Weights of a small image captioner: encoder activation gelu_tanh.
Rows from block 8 of the text decoder of a small image captioner, named by matrix and row number. Rows with one number belong to one neuron. Each number is 128 + 24 x the weight over its row's rms, rounded and kept within 0 to 255. All counts start at 0. Numbers have three digits each.
After each neuron's rows are labels from the 100 texts, of 14976, where the neuron reaches its highest value: "tokens" is the input token at the peak. Only what is clearly more common there than usual is listed. The data: regions of photos with short descriptions (Visual Genome). In brackets: how many of the 100.
# fc1: MLP up (decoder.blocks.8.mlp.fc1.weight, 1024x256), inputs 156-207
# fc2: MLP down (decoder.blocks.8.mlp.fc2.weight, 256x1024, transposed), outputs 156-207

fc1.609:151138153132156114160078118149152146169132101109091134129129102116087089166145157136144124132131084169105091135130152110147120113114112077108073080126123148
fc2.609:128112105137120059133125109113134123098116130140115098125121168152170109079103100114141092139137107138161122140125055135127101143142127136123112137139169154
tokens: "the" (43); "surf" (9); "an" (7)

fc1.330:127134135138088126141171136128130117129195088155199105122125133142127131112119139129148149155112168134126106141141163146118103134143118131140169101124149095
fc2.330:162113152147130135127126156119154097125126115111075109143162114118121121126068129077113161200120129112150148098156071114089152152125149120091116130103130159
tokens: "to" (21); "the" (17); "white" (9); "water" (8)

fc1.173:100141152162169119104173120130096157113127116157108172127176119094134098121149141126125116133119144127135088148103094134158091086119120138108130147136159082
fc2.173:151145135119115149148117147112140087137109127110128129127106114117162152114118129132080109159116131125128159105145108126148129127079152144156126135138121156
tokens: "coffee" (28); "laptop" (28); "cell" (11)

fc1.447:097143116203121130130110142106116134114151123154125120121132130135093097144125156144138089088125132117134110141155120114113131110148095164122156178124137113
fc2.447:124131113093112136117145133133153127104124135150108150131146086136127125109186136110119147125109097126142140127103148121157128120150110103157168103116149130
tokens: "of" (69); "in" (28)

fc1.91:106161165123159121101146151128101157163172091126161166122097128051141108116070125120075170108125111115142125115112152136114125092104110116134106152114148122
fc2.91:136145115117101156137107115088146123097112111117110137177089159133132142135139108125142129121128127120102096134107093150134119120138182187118165125103128145
tokens: "for" (42); "says" (15); "showing" (9)

fc1.494:127170125153145167119173107151123116160152090140170128117143116115106126137099126093092092120119148152099120140164111129128142113087132116107130091142126132
fc2.494:163085131107139127155099154104082112159088158113120134132124127095175108118120130123167158138116081134145136101130104137123149119176146143133148131082160137
tokens: "two" (19); "color" (17); "white" (7)

fc1.78:137130132099116166148131135132141135131165125142100123118117120113136121198142148131115186144138102145127119142126085129130167122110128148102079132118096084
fc2.78:142092117158106119098118130156090113106083104103130118148152128126123089139127157141115119113150086146132130168159135147146132153147157139117084111157180171
tokens: "for" (15); "says" (13); "number" (10)

fc1.262:115121123122126141113179147112126129126105105137134184161124143118119108140151142136115107132124144129103110136107099152141097107135150173106160133065110110
fc2.262:144132109115102129154130115116138137139144112140152140131060177124158140123113116139166121124107120108107155136090119108147123118121135137175100136142128134
tokens: "hot" (33); "coffee" (28); "cell" (9); "flip" (8)

fc1.92:100137142158117099080176150145095156139177137164095166114135126127133092135153116065126097169138126140104092116133139147135112116159114144150164126129172114
fc2.92:145151086129102134101156127103149141146107109108137126099083156113156160111186143127079082154135156127130151110149128109121141092169117127119148097127107138
tokens: "wooden" (41); "bath" (7)

fc1.477:136159111116146144131089123098130133110134150147095161139149134143151135172158130122141085137127133138194120164115110169095121149103126079117074072151122142
fc2.477:161125113107106143104122136129143081139117117166151114135124105181111140086125147162123137053126088146117145145104114130133108119171153160137105132120147132
tokens: "line" (23)

fc1.671:085151113132145084116160160132133140136152111137162176115187126097106085154122128068122136146143135117138130141091114175141127141140129181147114094074164123
fc2.671:157111098069123174187188088152137116094111113128130138114091162128173157118177119154134085140158124110142142087143110126136131125118136110121123105129127119
tokens: "coffee" (36); "kitchen" (24)

fc1.448:125153132137120147102168106128069149188149098100116116144089093154098133128097140092127108128124101139096144108172130108182164075104094147144098123143124116
fc2.448:117131113136130121138115131131153098152085133164151119111120140070130107108092161154127134153098134106110157087106117135114116145126170117136115159110122140
tokens: "next" (40); "the" (13); "is" (12)

fc1.334:134149135122154126130082149117115108165134134103082142142124076119112101156145147120118108133138112148114101104135132129145136091082112075109088100139129159
fc2.334:119126055145121088135119129115132124137105102150123161114116171144164093094113083126145084101131131115139118159122099121113099114171127126144112120174163151
tokens: "his" (19); "her" (14); "parking" (7)

fc1.104:090105169141141147139165134109122127117167076142147172146116151122112150134098161099140125129093108153106118130143085109131091140080143128133113095152166097
fc2.104:172133119101088092123119130129137146142116131125102094115167151070110109116107139089135156219129084120145135152121110137105146129140162129105137119129166149
tokens: "the" (85)

fc1.165:137098113110149162153130174159150117181123116133072114123156152115095137162113095145102134123108100169170119126122133123132135115105124111112088067115099112
fc2.165:121132109153131102116146141099112130091142108080133103103130101123125152130117157125130117121113128177147137109115125138123095153149132165093138098164176151
tokens: "and" (80); "bending" (11)

fc1.142:086165130125122093110165166110144158162130089126085112138143122089132124102151128127116117132128114153183131151136123083137113143114145117147137143148157134
fc2.142:147118155130180095159103154121141127105104113104133116135143133155112147124138117123120144162104129155106135122124120151172126138171180122136094171122107160
tokens: "and" (25)

fc1.219:111096157132127145113047118124132141147090135137104205081123117129148119198125140131066127171092114125140117131140096156141117088087146137138143117122154157
fc2.219:119143138132112114103157133109101096100134101105156154126099124121160133148162155161140128084154105133118122136117134163140111151168158120126096102124136173
tokens: "covered" (17); "filled" (12); "dressed" (9)

fc1.567:139155169125115172121121129119119107120156123132159140120117111113113116118098119134076154130128104118161095104112146104106095069124127122099097124096143132
fc2.567:148120094094130149107120121103165122103110094112111121162103165064111137152125140091158123161125147126115164147127106114163170144101167151116152086142156118
tokens: "for" (34); "to" (23); "city" (9)

fc1.83:107158140154148112083143130111108120130164132162098137130177117139116087143153128090111101145138127128117110126130115115130076089163135130134134157157154139
fc2.83:116162058135128127084126153096129112148111137132151156133099111130114116166161138138123113152156114117138146129126112118114124095131122106125122113139138128
tokens: "wooden" (46); "metal" (25); "plastic" (21)

fc1.169:136138129155123081119137103122081154140158095121089104129158120091120120148086133118121163122114122087119133187152140101156110123152106160108131131161120124
fc2.169:086085145126124152162108149115125100136108092093109134137119143086164120171104099151121138133087113150153139091129116147104168178102114099150124121131099148
tokens: "with" (24); "and" (15); "of" (9)

fc1.529:128128179144153151079117114115129114140122109109158139094155145090107137124116139159119141106091161138166171150181091145092175149155118136105130112140144060
fc2.529:161126114122103149127144163132104160141135116154130144106112119130136137150194138111105135130151131118165119112062086139113071103115156133126130161127106164
tokens: "to" (39); "zebra" (13); "giraffe" (13); "and" (10)

fc1.522:141140130115152117136156132123108111155143067105162145135161089105116131108086132127109138137137102133117091200145143120127112115151109126115115121124141142
fc2.522:135139123083150092137104106150155181130116127084141110120165097134077139138098142182152117117113108099123152110116130132082169132125087116144123103072108114
tokens: "an" (16); "a" (15); "on" (7)

fc1.212:122105109118188143155150100182080110152136124119146172131132099122133135124111117146092146096105071117101145150127131115134120056145127131094100109102121156
fc2.212:171085093126099102145109128123128122150137163130145088106128129144110131148135129167122134110122139150086142119112151097099143139151151108149088134110086121
tokens: "dog's" (12); "cat's" (11); "black" (11); "its" (8)

fc1.358:132105141130164140126144157107077140155127107116100120128084091133112115219157150119128151145113094160086095121148141101180149117100131130110113079118154108
fc2.358:167149111135118115116119165126150112178112155148145157119144150096148154064094097127130088149106111117146127141103090115090170120156145121130103144159125119
tokens: "t" (15); "chain" (9); "is" (9); "waiting" (8)

fc1.652:117131107116153100143099130128143147156128123084124135121139103128112117166125119102109127151129122148132148141111116167150113105127167116151097102149145143
fc2.652:133133095137101077130143105118107123099140120121104177129118147111153122090113140145153069085117152107155116142130123104148076121135155119087112124127142132
tokens: "his" (19); "wooden" (18); "clouds" (17); "wood" (9)

fc1.756:131150137165118151113142127168107118157162098127075162151116120117144123159109103102120148146124099144127114124142069109142120152136105138108088081146113160
fc2.756:138097091145141092125123107164145082106101132071162149123164128127128123067084173111135101128127133129130117148128115127165129132157156141113124138153186160
tokens: "yellow" (51); "the" (13)

fc1.112:152114141120150128148105156104104145129136127113132144129134093112138121135140171094137161126134107133130142157092076153105142171103072132119108109123140178
fc2.112:112134110117110084129124091126175120095130127130096148113174133179115179139150095127155087106156079163110168149163148136131121126108155146112134130108131069
tokens: "playing" (28); "holding" (26)

fc1.764:122132115113116137156161145094104100137153110158128125152131169159134129032110046135095142104137164175094153128139088137102102144136133062147158153156129105
fc2.764:151141090133134159146123065106144118173122122111128090117164112092110118091103165101124129162102164101127164136123137122122158101147154165141134125141135140
tokens: "a" (34); "color" (14); "the" (12); "striped" (9)

fc1.730:119119108181105118182108084117093158138131144137141165151144129118087112169132123165133169138110082064114164145127085137123131115123131168126141150130160095
fc2.730:138137119140095113156116127113125137112135110123157129089142126109149127109146138103129120074154091119117168116159138149087151115117107103151188124162155139
tokens: "white" (74); "black" (11); "blue" (10)

fc1.605:165127116103133073143148112147137149172128074087118098139131103137113158122091133151105157101133130105121115183150136118130111090173146130098130142128093118
fc2.605:150120145119120144138110132105132137105145129104138123112146135111141111140122118181132111112100105150120160096115139128093117188095117129166155144107074139
tokens: "white" (40); "black" (35)

fc1.19:103107156106139139151151149094149116146122122159133116103164156132130152104133129111098122130157122205137157112123142114107122113144080036116156106141138082
fc2.19:169135139115135131065115129105112134132126102124154090155129126114152129111100098135137120137161131117105122164129108114139124181147158209128110141162122170
tokens: "to" (22); "air" (16)

fc1.113:132116117131101121119129161122163110143123120147133139129168116126118117127134158110101109139115175121143134136157142152176102145080128096109121127113159156
fc2.113:124111156104135114124156156111134141144122144109087150107142130124103145158137079127156097108119107129135137083076097118129058122142151118079117122132135133
tokens: "on" (78); "in" (13)

fc1.268:136139143201135075124138124115120129147133117117201132128110124147157124122132154128088092130130121137091155148151148126158117132100096145116134139160122147
fc2.268:083087111085105112124131134171141136134107107147102143124161115117101144144110107100155132133115133070159136115095158141149153132153140127144100139108144140
tokens: "on" (41); "bear" (8); "pizza" (8); "around" (8)

fc1.709:056095156145100119102112155161133132146135121123160131128116123109121113159126158144169161159163112120171131154118128158162120138096064171173103096112119158
fc2.709:159119150149130126141156166121168123099096159072106121125150100175067139138097127104124136156129100154082129086163133116135177144112153138085135110122132132
tokens: "playing" (18)

fc1.329:114085145189102107086173132155131135142128121133172110105103102103106145186129148115142160145149117135170147171139143114166157092124104121143125097117132097
fc2.329:171123161132100110093106148110157126141127175081131128146157114144130125104132140127131113192129114136080127122111087150157128160116139172068111141125105151
tokens: "for" (32); "of" (14); "watching" (12)

fc1.557:132131138124132142147138115107127134107123125155095132136118150149173158131101137110095073148155188157131148105114113152099057132096117080098125157143117128
fc2.557:114136131107128144148135120153130111172107095127145092171146114105048127081134129112131190137124112099132149147165094119094098166166119165156092129145158128
tokens: "hot" (31); "ski" (21); "on" (14)

fc1.297:118111163141072103137162145139112117180141142121087124143107095110112134152127141093112178122107108076144146137126094128147157102106094158167107122099130120
fc2.297:118147116160121099122129163139129133103103139100150130120176123147142069118102128142125119143149109102130081112194127127166142140124160116142128135125095190
tokens: "white" (15); "kitchen" (13); "red" (11); "silver" (8)

fc1.251:120131112121129130151176155163130140185106107136115177089132119112139139120127084145085161147120045135109116140133077123182101106125104137162113156130159167
fc2.251:172150109161156103122080159074158142119168149160111079131182129106141146114122174128115177160116128136134139118122120124153119139152127140123143140178088106
tokens: "his" (19); "a" (16); "cell" (11); "her" (8)

fc1.359:105123118102187102121144146141125225136181114148160131143140132113135113121115128084066174136105115144132132123097133129145135085164107107106097128129127107
fc2.359:105125138117135136158122078130160128092114142156114136155135136074098129154115128118157154127135152121094099130130088120153136125130140128086128133112125094
tokens: "with" (47); "a" (38); "is" (7)

fc1.444:131106143145091139142111092126141132134119131138135143137099131140089140124145113121147114106104138143128096121123112128140129114075144182103137157121146135
fc2.444:094125139154105121102127154114162119128121066096144127093127128123128148110129094109134093097121114125129118128147107137166168121121129168148100113106118157
tokens: "the" (64); "is" (24)

fc1.492:112092174109136165102183161116162118151136143151076091114150164118141174176109110118117105143145129203134144141128137123153147138119139103096122106177129078
fc2.492:154125090105141148095131131118122116105134120089144132193137107146141139113122153159118129133124165122113133145134108138161138145169175191105144106181163135
tokens: "to" (22); "and" (19)

fc1.425:119109112130147149157128121126140135159130147200109128069180123101136144162119154156134128126155137207108126123103131117089114116116124117151147078157137130
fc2.425:159127096138101143079126160097121128090146101134158107159127143116172160127100085107127147148150086105110134139162094154093155185145095178116098162124123098
tokens: "next" (97)

fc1.90:125159125086140138176148134103151118088168109132100119074150149147150152113099126113095119138141148182112132092108098131079085156170122064091154096129128130
fc2.90:156135129160151123130129121161112142147090070148139087164120154111118145093118156107123131138116105116154131137116078127096156147161121168151098141146180165
tokens: "and" (89)

fc1.274:121118147113130116127136120109135105156128113178179133136120165106117161118091151104160112144120124152151149118127139175137093122092129107145157105127131066
fc2.274:142135112131093165160109137141129144157128134149097071084162107120085133110118124089068138183111199077146137099120081118092113115152135124154135157110167165
tokens: "a" (47); "the" (20); "on" (17)

fc1.539:123142111157157151111072146113146097095115135122158156132146155162147170080118115122113127128124142147147153100093119154106082144164161102108097110151118141
fc2.539:131145081106117137168134090123121107167139146160133106120135104091133167099154119140130127089105131113109163138113158121105091094135150097189137134097124117
tokens: "next" (40); "-" (20)

fc1.74:097125131124128122121145146103139154149140154167064118157158102129117109153150112108132112134107122123127112106119125106118096133185108109159152166185136127
fc2.74:129136109133127107103110144085142132141112160133132145140125115143102142186151130173154090178173114094103146136120139130095120123142099111128105109131119117
tokens: "wooden" (57); "metal" (24); "wood" (15)

fc1.677:117138157145060109098131154152123145179124133139090125159122105141105124171120123137156130138121101084123114128127131141198111098072135124151095108089119135
fc2.677:123094119132136123150105132162125109103090161055151110101157140157100145102089145114108132137126144105115092115151106114153139146146118130107113125138166148
tokens: "white" (37); "plastic" (7)

fc1.403:135114173110119092122123116143143141132110154129128140152134123118147142134145148117132157129119112126205123194110093139156125125102091119136091115142106192
fc2.403:110090109164124084153136162136155132074126118081130123144141140148051120126133139124140106163158105118090133121142145130133105124115139151085142102150105141
tokens: "of" (41); "holding" (15)

fc1.253:092113135156087106142129159102124126109116130122100149105131132124193148142114121127129139180146170132198121169099143149136104190138121115126167098118135148
fc2.253:155114134135148109111176130154133137099128102064147126148164099159064139119140129116127099145130128113104135116135158114148086113122115176109153139149112167
tokens: "of" (50); "<end>" (35)

fc1.573:130124154117112129108142140096117116159163151123139096159126124105122158164124144093145162098138077175114135128139118136153146091123088097115088146153141102
fc2.573:133102127138151130099131139098133150108126132118118119164127138069156088145134136128145127192114125155068142134152104142151162153128158187100129121147142142
tokens: "to" (20); "down" (11); "under" (8); "at" (8)

fc1.711:106099090153132115133126173113191112087102156165134108095162114095145145120161129112105136171136153143152122113116125148119145156126122132146159127119112097
fc2.711:140119131135108148110157126142132107146121123096161148191138154157124131135118116163158137099165089141079098134114140132157177127164120144132121139175174165
tokens: "for" (33); "of" (29); "number" (13)

fc1.305:136112115100124090147133123105124119171168093137102155111134109116113132193144168158132152145120101106118146142101147151149120117074094140105070089113122130
fc2.305:137125152157114079120130093130103112090116122068083132072126125153126144110117124127131100107116107151142149155147121149135119155144179133103141125102161139
tokens: "watching" (16); "holding" (15); "at" (12); "are" (7)

fc1.98:154138146176159133149103148135149133146117101120148175128144079147090119142141137098132165152065112116143126120150122145124151130104138135127109100129145075
fc2.98:117115138112098112124151149134132110133169145148110137087115139104151150117156102148131114091147146149142130120100069103147108096109166118140116132116144193
tokens: "his" (33); "on" (18); "the" (13); "their" (9)

fc1.342:101166164118172145113146134108134161134159141166121119123145114124103078141131142097131110142131120123167144149097108141126071100134123112142123109133152089
fc2.342:113136117083114125155164154106178115156088141094074148117138082134125120185112126154124115191154099097168110111141119141114130154118133137135110097111135142
tokens: "kitchen" (27); "cabinet" (9); "shower" (7); "bathroom" (7)

fc1.153:154131168119100111103118132154117142162097145114106130131135100100115129166131136109100159124120078100167137160136122146195164115085108158145088118122107146
fc2.153:080106116150146085138140143118143114070118132094128121152140144157088140138126181142130097122135121137094118079165120143147107141116152131119131120117140171
tokens: "very" (14); "wearing" (8)

fc1.130:087097141138112157135118169119132132141117150165088102137135139088103171146134141163096152134134143160184143164117154130118160158112133176147159114114120132
fc2.130:157122138140126136114165129113158107096127124092167125166199086124100138142115144128118128104146087137099132134194123160141141128142143182125136113136150156
tokens: "<end>" (50); "playing" (20)

fc1.144:108123113100175162164128132062099124124149108130126085149133145108179154126102154168114115114127117168133126102126086132134164132099096086139135125143092084
fc2.144:106129094134121125105144114138139175134074086106107084134147107128104146116131160113122143126106162104149135124110166142113117108157159136149139092159188162
tokens: "very" (15); "are" (13); "is" (11)

fc1.82:152074112150141140180121113144118157126119098118125100113141108113131163086122138133136116149097117156134127128108153150131174146128100130078157129108117083
fc2.82:089164157121118104128155122088135121138189092113084107106132138110133173179138109139130130118127147144165166093103135138095139117136127132116139075132135118
tokens: "next" (43); "and" (26); "roman" (13); "is" (8)

fc1.537:108149120141152134091123140134104128193117070095146141136138086106133120156108157138134140148110116143144149184177144155114175139073105129100102075133126103
fc2.537:170119101110089103139112107129140104120133164139107160094123120151149138126157147122133108093122134156156151138063107139153101114151156115111131110114148140
tokens: "watching" (7)

fc1.401:126147158162116079131121119130094144142175117140124117119148124086107088173061123098120194130111125055129128179122133109136115130136094159126101111156128124
fc2.401:107118150148121140140096115117129071090106105110089107134110181105172139151115106131169102134127122139147093110116113162092144139121127119142120098157110122
tokens: "with" (17); "green" (17); "cooked" (12); "of" (9)

fc1.556:153121134132157099150111100139110138147103080096150146169148126130120147122116091132097156109111132121102123157146103128139128101163148117097130134103088143
fc2.556:118135118138101112114123113093090159129114100096134088093094169116144091129161132138133111123133112133107149108113140111113145165101151117135106112140120105
tokens: "a" (74); "is" (18)

fc1.463:081105133129104134121113134100133127156118157120191128135133127106163152160125154100157181135127111151144172163145084152145151140129115155149112117145142105
fc2.463:156158116127117132087165126135159123102116100115134146148160094157103133136112136186141106120123100128098138118171175115150148166091153148108110109129135096
tokens: "red" (7)

fc1.345:154160142131098110106110146100125181136202132153127099113142104130092106100133139083138143125147112114177106179140137104138114101139113133134130108166136112
fc2.345:133142125133118118109148157085118132094096125123094104129112183158150160102127124113131118179107121161131159117121115096123143132140115101147163134158111119
tokens: "white" (8)

fc1.540:111136187114115143126099150114119116185127106143140134134123094093126081194101156151133181173129101127086114133180129150120131133078103133130106104114149116
fc2.540:166115086115127137142141117147131125096101143120085137119170109119107119148132131086102118143157131158140116158158061102134162143141181160129146084128186153
tokens: "red" (12); "blue" (7); "white" (7)

fc1.178:140137102177129154155120133119123113118115122127103173146119122125112137137129120155107127127079125083102111142133073120152110088123129169138149085102105144
fc2.178:129160123108102159085171128124128073126122100124171132096140116176116098097185118128091107107116137107149147172179148118149130117139134123152179108124093135
tokens: "the" (58); "in" (18)

fc1.69:120168130113158171137120109140126121088170107147128141126136174162112113084133102097136113097096106144125117148143076133097097158120095094125095104138120143
fc2.69:136104126107158144167115098116134129137097121159129073118109126120134121126136160144096135115107107157138141142086094123111143085123160127154133136109169147
tokens: "line" (27); "part" (21); "section" (15); "patch" (8)

fc1.158:124108117122123162146140147160116128143140145123132125106167118144105103122106100108094115113095118152094145105159079086167138120143108104105104110159114130
fc2.158:109120133136154105139104109108121155157089146115146110119136136141136098112112161162156111129111079136125146117096124154142122132113157126149121164119143138
tokens: "and" (40); "is" (21); "has" (8)

fc1.552:116123097149158179161098169146146137112158111136112117093154125114104170186131117124134135141112091185146110131131123135108153133133160085079126108145124121
fc2.552:174137127104156125102151117115115095129119114098127132201128098119163166117098148162128121100138115161117157158130117157155160136154143180124132118143179120
tokens: "t" (28); "very" (10); "filled" (9)

fc1.29:133147111106154134140087102131123109113144088130139152113142072139126107199139148144125133188143150124138108133133147163141109109097145151100078084145138141
fc2.29:139122109119092106135137163149139098132116162152132120114099139125139144127146132143120123050139102139150113146114066125140152118181111113137119138123191142
tokens: "red" (44); "orange" (23); "blue" (7)

fc1.7:104133121142144149113103106157112119138122117118084173095154080099142147212164141122093173161126108121139076171122134168137132144132141135137120107094127120
fc2.7:174138135141126108120153133116148093113129142131133148123113143157145135090145135164135101090123089141126099138118119127126166118171154169104122129122151180
tokens: "red" (9); "cutting" (7)

fc1.631:094149200119163156154148114150121142109132128143112159120159111116119103153127103122157120159142126134164109138103082149131065089118108137136101131142175127
fc2.631:121164122096118109136166156117141141112090089099094133107111120119133121159128128110149096147149126130170147140135104130131104117127154107167118106107143143
tokens: "an" (100)

fc1.176:122122141155109099091167116145137129153107111162155135089125094117118162137123155113144146118144165123137132139125166162166145111056109125120143071142127079
fc2.176:153117139118122160145138165142086148143101157079125113117104138136112115153163115115104169158148131108116091112114082115155130147192132159120113176108180159
tokens: "of" (74); "on" (8)

fc1.708:113110164137116166110149115133116125157152107127132109140116117149089107136136119115127110086133134092114147087184104114141112109071142147144132114134144117
fc2.708:111135132125157127152090163121158119163063133142120139116129143102119080162112158117129140146101090128147109107155108127089160132155129092157096138097146129
tokens: "two" (44); "the" (16); "three" (14); "four" (10)

fc1.200:142116114130127188149072101106134126092132091140118125111163156136144111144127104145128118149141134143120106126169091165123130162126098130118135143149115096
fc2.200:147110126097164134117163120121126098173082105139169088170121091105142127133149209142107181096094087140132171090109096129124135081158175136151125124115170144
tokens: "line" (35); "very" (14); "short" (9); "in" (9)

fc1.406:114155106102182157141086148042169122106123145124084150081176118138138141123148171128096115120119159194098113097097124152131110135165131125094134154147123096
fc2.406:143118146123132142118163109133074137173151115161160129161126158101166143114152082132172103056142079113130144160125143124126144143172159119141123116149138153
tokens: "of" (16); "a" (14)

fc1.536:082148133140152087119147142129126139133146090148158147115177111100100113138122113059130122120123143122131151144113120149161132114147139165126111119079149137
fc2.536:163089146100124168164179099154103118064115128132158139118086141152128140140163097173148106147162125088146133122125097107123118123116131072119112103140137105
tokens: "coffee" (28); "glass" (25); "small" (18)

fc1.88:145153111130158147152143155131097132135120136137074109127146118154139156121126091135113105141090135153145133102099082108108131161113147072092111095148099162
fc2.88:112107099116161106160127123148117122137091113117119128121110168132131137095112135113142123058163114102137081165130147129138091104182140140148114131130154154
tokens: "with" (15); "has" (13); "traffic" (9); "and" (7)

fc1.124:141152144171100144108098125111093167118158116172130126152110145149139103100162124089134098143127157146097140122140116100106107100139145123145103126156139124
fc2.124:112110096103117114131111143129125119182133108134139116153101127137140133150160114136146075118112108135134144139117114104146152166113115192124132107133119156
tokens: "the" (32); "blue" (24); "color" (9); "in" (7)

fc1.625:137143114136111122113141103170142139146162123146122142103120096095099122184138148160116156176129079110124095157150156140166163114145100130126106102110115129
fc2.625:125106093150133099146112174121115122085122166103128120138114139146118152098120136114128121108126126129122113106133063174135155165138123147102110131117174125
tokens: "white" (16); "wedding" (8); "skate" (8)

fc1.94:153143131108160153131135126119111129109124130112121145103162155157137129050095123109096088119098199169139121144104144128118089125102132097079190101157125142
fc2.94:157119165092140170142130113132133144179091105168147113140104136109123136136133138105126157137144132088157114150091081120102090119191157159130124138067152150
tokens: "a" (31); "black" (8)

fc1.405:118122148123097082104145158123124130178139144146139131131125116110116097124105123080131157148070166104123116135113144103088115144143133177130132113129122143
fc2.405:130116090122133156148146066155117106106096140118124113132059186177138146121135143144142124110101181154122155117119133117147145175118163135087152084076075130
tokens: "yellow" (22); "orange" (15); "toilet" (8)

fc1.751:116132106108171176139179127109126114109148114126144106125153151158136149112108130096142128124111184179119148106123120147136077115158127079069178139156118072
fc2.751:158123126105137127109165097113119138157111096145136101114109108082143113101123100150129136185095165089142156161103113093089156141137134168127109129143186152
tokens: "on" (64); "the" (19)

fc1.42:152144119115160133149156120186094112148125118097148161158132117139134148124109102162094146123107091126123127149153126086138099068144142124115084102131094149
fc2.42:155124113133099095128144157112129156151140138136156124102151124110137125117150128185114119124102139164112124096090142117123115144142123126151126115103061146
tokens: "with" (21); "black" (17); "and" (15); "a" (14)

fc1.236:123164151071127165148134126126157113152143120145106125100131116142105150116115138101107046119125160161095143092138107141136096096121134089100121143172144117
fc2.236:127122081130174134129113108133083145145086096157098118151098183084178087105143108125147152108120151108154127120086124156108085138180123125168108136159124130
tokens: "two" (28); "hanging" (27); "is" (18)

fc1.205:138165136147129140097115104115091144112179153140128134161147125164106075134166115084140122168148131140117154135115118113137093104126161176135120112111150121
fc2.205:155154097130104122078140134112110142168123120132140118117102160133112132073169152137085103144106159109178131124152141148132169158118093136146187069149111112
tokens: "<end>" (43); "in" (21); "blue" (16)

fc1.436:095141119113108099106126151118165115126117153111137143101154077113116137160145153105107173154143090130131131153094140168193158150132129118126095118112114111
fc2.436:145109147149149134141165153145132130128109121108111128149112159153084146119139139128140107103140093130117087117129073139157175157156136143098134151144172168
tokens: "covered" (44); "of" (24); "filled" (16)

fc1.181:147121154130106137162104158128136105159137136147135100126103098123113110123083118114117145109102115104125110133163157125092095148124134116149147128158114145
fc2.181:178132103143136149115148078158119110102141130119113121137113135178141149132152115164135108151158143159120150116146139146170091178107133144083139087129073121
tokens: "yellow" (52); "stop" (26); "street" (19)

fc1.399:123129131138127108143133145148180166174152095125147102105102082097122137100063123104082160093119110129131102154161170126095122109157088077136148157129129105
fc2.399:114110105130130189110133099143103127121122147185113156115116156129131133119142103137145081123141136117138138086124120151120126137136138167128133089103115114
tokens: "two" (51); "four" (9); "three" (8); "of" (8)