Weights of a small image captioner: encoder patch size [4, 4].
Rows from block 5 of the image encoder of a small image captioner, named by matrix and row number. Rows with one number belong to one neuron. Each number is 500 + 50 x the weight over its row's rms, rounded and kept within 0 to 999. All counts start at 0. Numbers have three digits each.
After each neuron's rows are labels from the 100 images, of 14976, where the neuron reaches its highest value: "patch colour" is the nearest of a few named colours to the mean colour under the peak. Only what is clearly more common there than usual is listed. The data: regions of photos with short descriptions (Visual Genome).
# fc1: MLP up (encoder.blocks.5.mlp.fc1.weight, 320x160), inputs 54-107
# fc2: MLP down (encoder.blocks.5.mlp.fc2.weight, 160x320, transposed), outputs 54-107

fc1.265:370471470551564607516518504483496415530567465508501458418493409509465444485526513567518527583518513423494458504478471501450452605547513372458490531527454491494600
fc2.265:633453501519471429503493559463436639519453574492485489559524519503477451500463575531537478489475557567461490461507514477522507454509486549553699409498521451505450
patch colour: black

fc1.124:452461542549503438542550533491496426507525527495505501519507506465467328467521545501476505537519517456478536488464448496508491560587505369436535513439557434450546
fc2.124:634548532466449455506448573476540523525474508505493483426495463486485509490491540471565493534430528547554397444526610518425488617436448549509720488545526474542492
patch colour: white

fc1.190:528518459427580503482470443531500406576557551457494443440361531481438549476535506499494443474480530466559502481491417484555469605536459548560502487493559494554535
fc2.190:498442530519448493464486534580485584409522524488577472481512534479535426526520523519552516561517497549434426446452544468479456383462518569402483474463356491480429
patch colour: brown

fc1.51:453537567506504489456543570539463540489424470465460510460520483500506497432499527484563587492503454423428511495579489538409540511540516367436494388517541531408500
fc2.51:554436427561577557481555476484472547551481505507496527608585457492468422484498528590519507520516486534521543479404511471516534410522474514577470534457440401442522
patch colour: white

fc1.295:435467462524433538533505493469528504528430484502465448470485420586584448457457566393436549495434496438470462467511516485444490571568606429532555511470544520590486
fc2.295:500494489529496478491486479527515455539444513490495528521484489501498439496472619646460460537469566512479479452414409544535551548443467601511491434535539470507467
patch colour: grey

fc1.158:550513499495515519427470469490557461632509521515522487467544512423545436560492450530391524533500524499449517358461367485477458542461487442508467538406502419535458
fc2.158:508528517433434431465493600596492585438461513465540484441408474505478499506498565395522463512423518518468463555529581480515524540433489458491672532542607555475491
patch colour: black

fc1.93:517526410422489488475464473502496420555565562420507429423352525498443505464500490526500471432445520483568464496486428466589484581547461559589485485490571516504527
fc2.93:524455559501494540512530568526489579403493495487565464518484439505536465571471519480519533522503530530383456480443552456570485465409535596432506496515326503461435
patch colour: brown

fc1.319:448455584532605577497533561536552466493439486515528533515537527485436433465492642502510532506493494432498585455508427542425497501503456353424486466451550418420489
fc2.319:554472529496458450462478561489459537452489481461508500505510425490489485477488502454595493516451507528454456526457587480438499555450497565552737514470488480439519
patch colour: white

fc1.47:518463429438534469437501437493473465555586538475495512479463536479527425449559515546475506495390489512516421461462386487482463555535501527567492453453541539548514
fc2.47:514428580580537538474534505475513542423391558556551549529494447502531563528509496406551401552611487505441442515440569535509507389453454476479460551518417433495483
patch colour: black

fc1.74:402503553548463567486581480471569484583549479523431500468491464443559416475476530483537513487479416433531582434421378479488495602504488442473451551406477538512438
fc2.74:608501479512386481465472606551468545448429562520511522477465517501446504479501596460551475510480559552437453537483531491586543503416457611413684482508602512528528
patch colour: black

fc1.270:454450442470460524451581473498548472467469456486444508515459461485513422446518523502526492572456463480550517459425522525349553547556552446519522509416537504552544
fc2.270:561452517481557509471459434486424474556436574534526520503540453505418493528460568527500477531536567491516470442467445511656521444465429593435441442501458486503509
patch colour: pink

fc1.282:389524522564545551560544503553621395482409483522462495526479454645502457482497570452444532514553431486444509409542509496393515463567515379567527561534531489397552
fc2.282:550466500463435507544471485499301518515524455503556536501580493458490441451492499505565531540444546551534509552476521501537513419474556561426533400458485418503507
patch colour: white

fc1.36:517447441454549469456496434491476477551584544467489511479454555485522430437563523518492523504399472524527430451463384490475460559534501535566501451469556534538524
fc2.36:484400568618522514456545510464543551455394525534549523525457465506504543524499489389526418579622522499441434502378557510520541390475491515486461513494445417506459
patch colour: black

fc1.162:396456474548647591408514529469528486580524514533496517470503469481564430498507490469467578483511514467466568378478420602475481515525568399415469512465492504499464
fc2.162:583459539475394451515529571551523553446446481460517455475465519511479513467463602462499479516444557560451457530484530520460558559448500547503724494546658513491553
patch colour: black

fc1.291:523490456439514450442492444530481439558535525471472522485467546504528447453550548546482474490401494512538469461496382520478486552539465482582526461446566500513518
fc2.291:526381564548540465452527524528577553430391591513549545593494509540515471545482523391556413543562498459514421507376565526475533413520497486505564542477464478463491
patch colour: black

fc1.142:501446348488430494516565417489537474557499592470564454503439549578559494396491510483515481389487594493498490490405456428550550519440508447505464549488508418577457
fc2.142:399568554512604564508446571470437576569424539567524543457440483395450498561525483463529500456454559502432526522580499592449414482530477514471467470471518534491488
patch colour: pink

fc1.222:430436574579515510475569455536512376421643506532496472497510518435504564518482539580483458558498482502570421522383529393527464520493535470557463526483553494560575
fc2.222:629451512449415510469532549488440711580410548530523519466513499495488503554473473450500542474457517473493488554551526509552490580517502563432602543497416453500634
patch colour: grey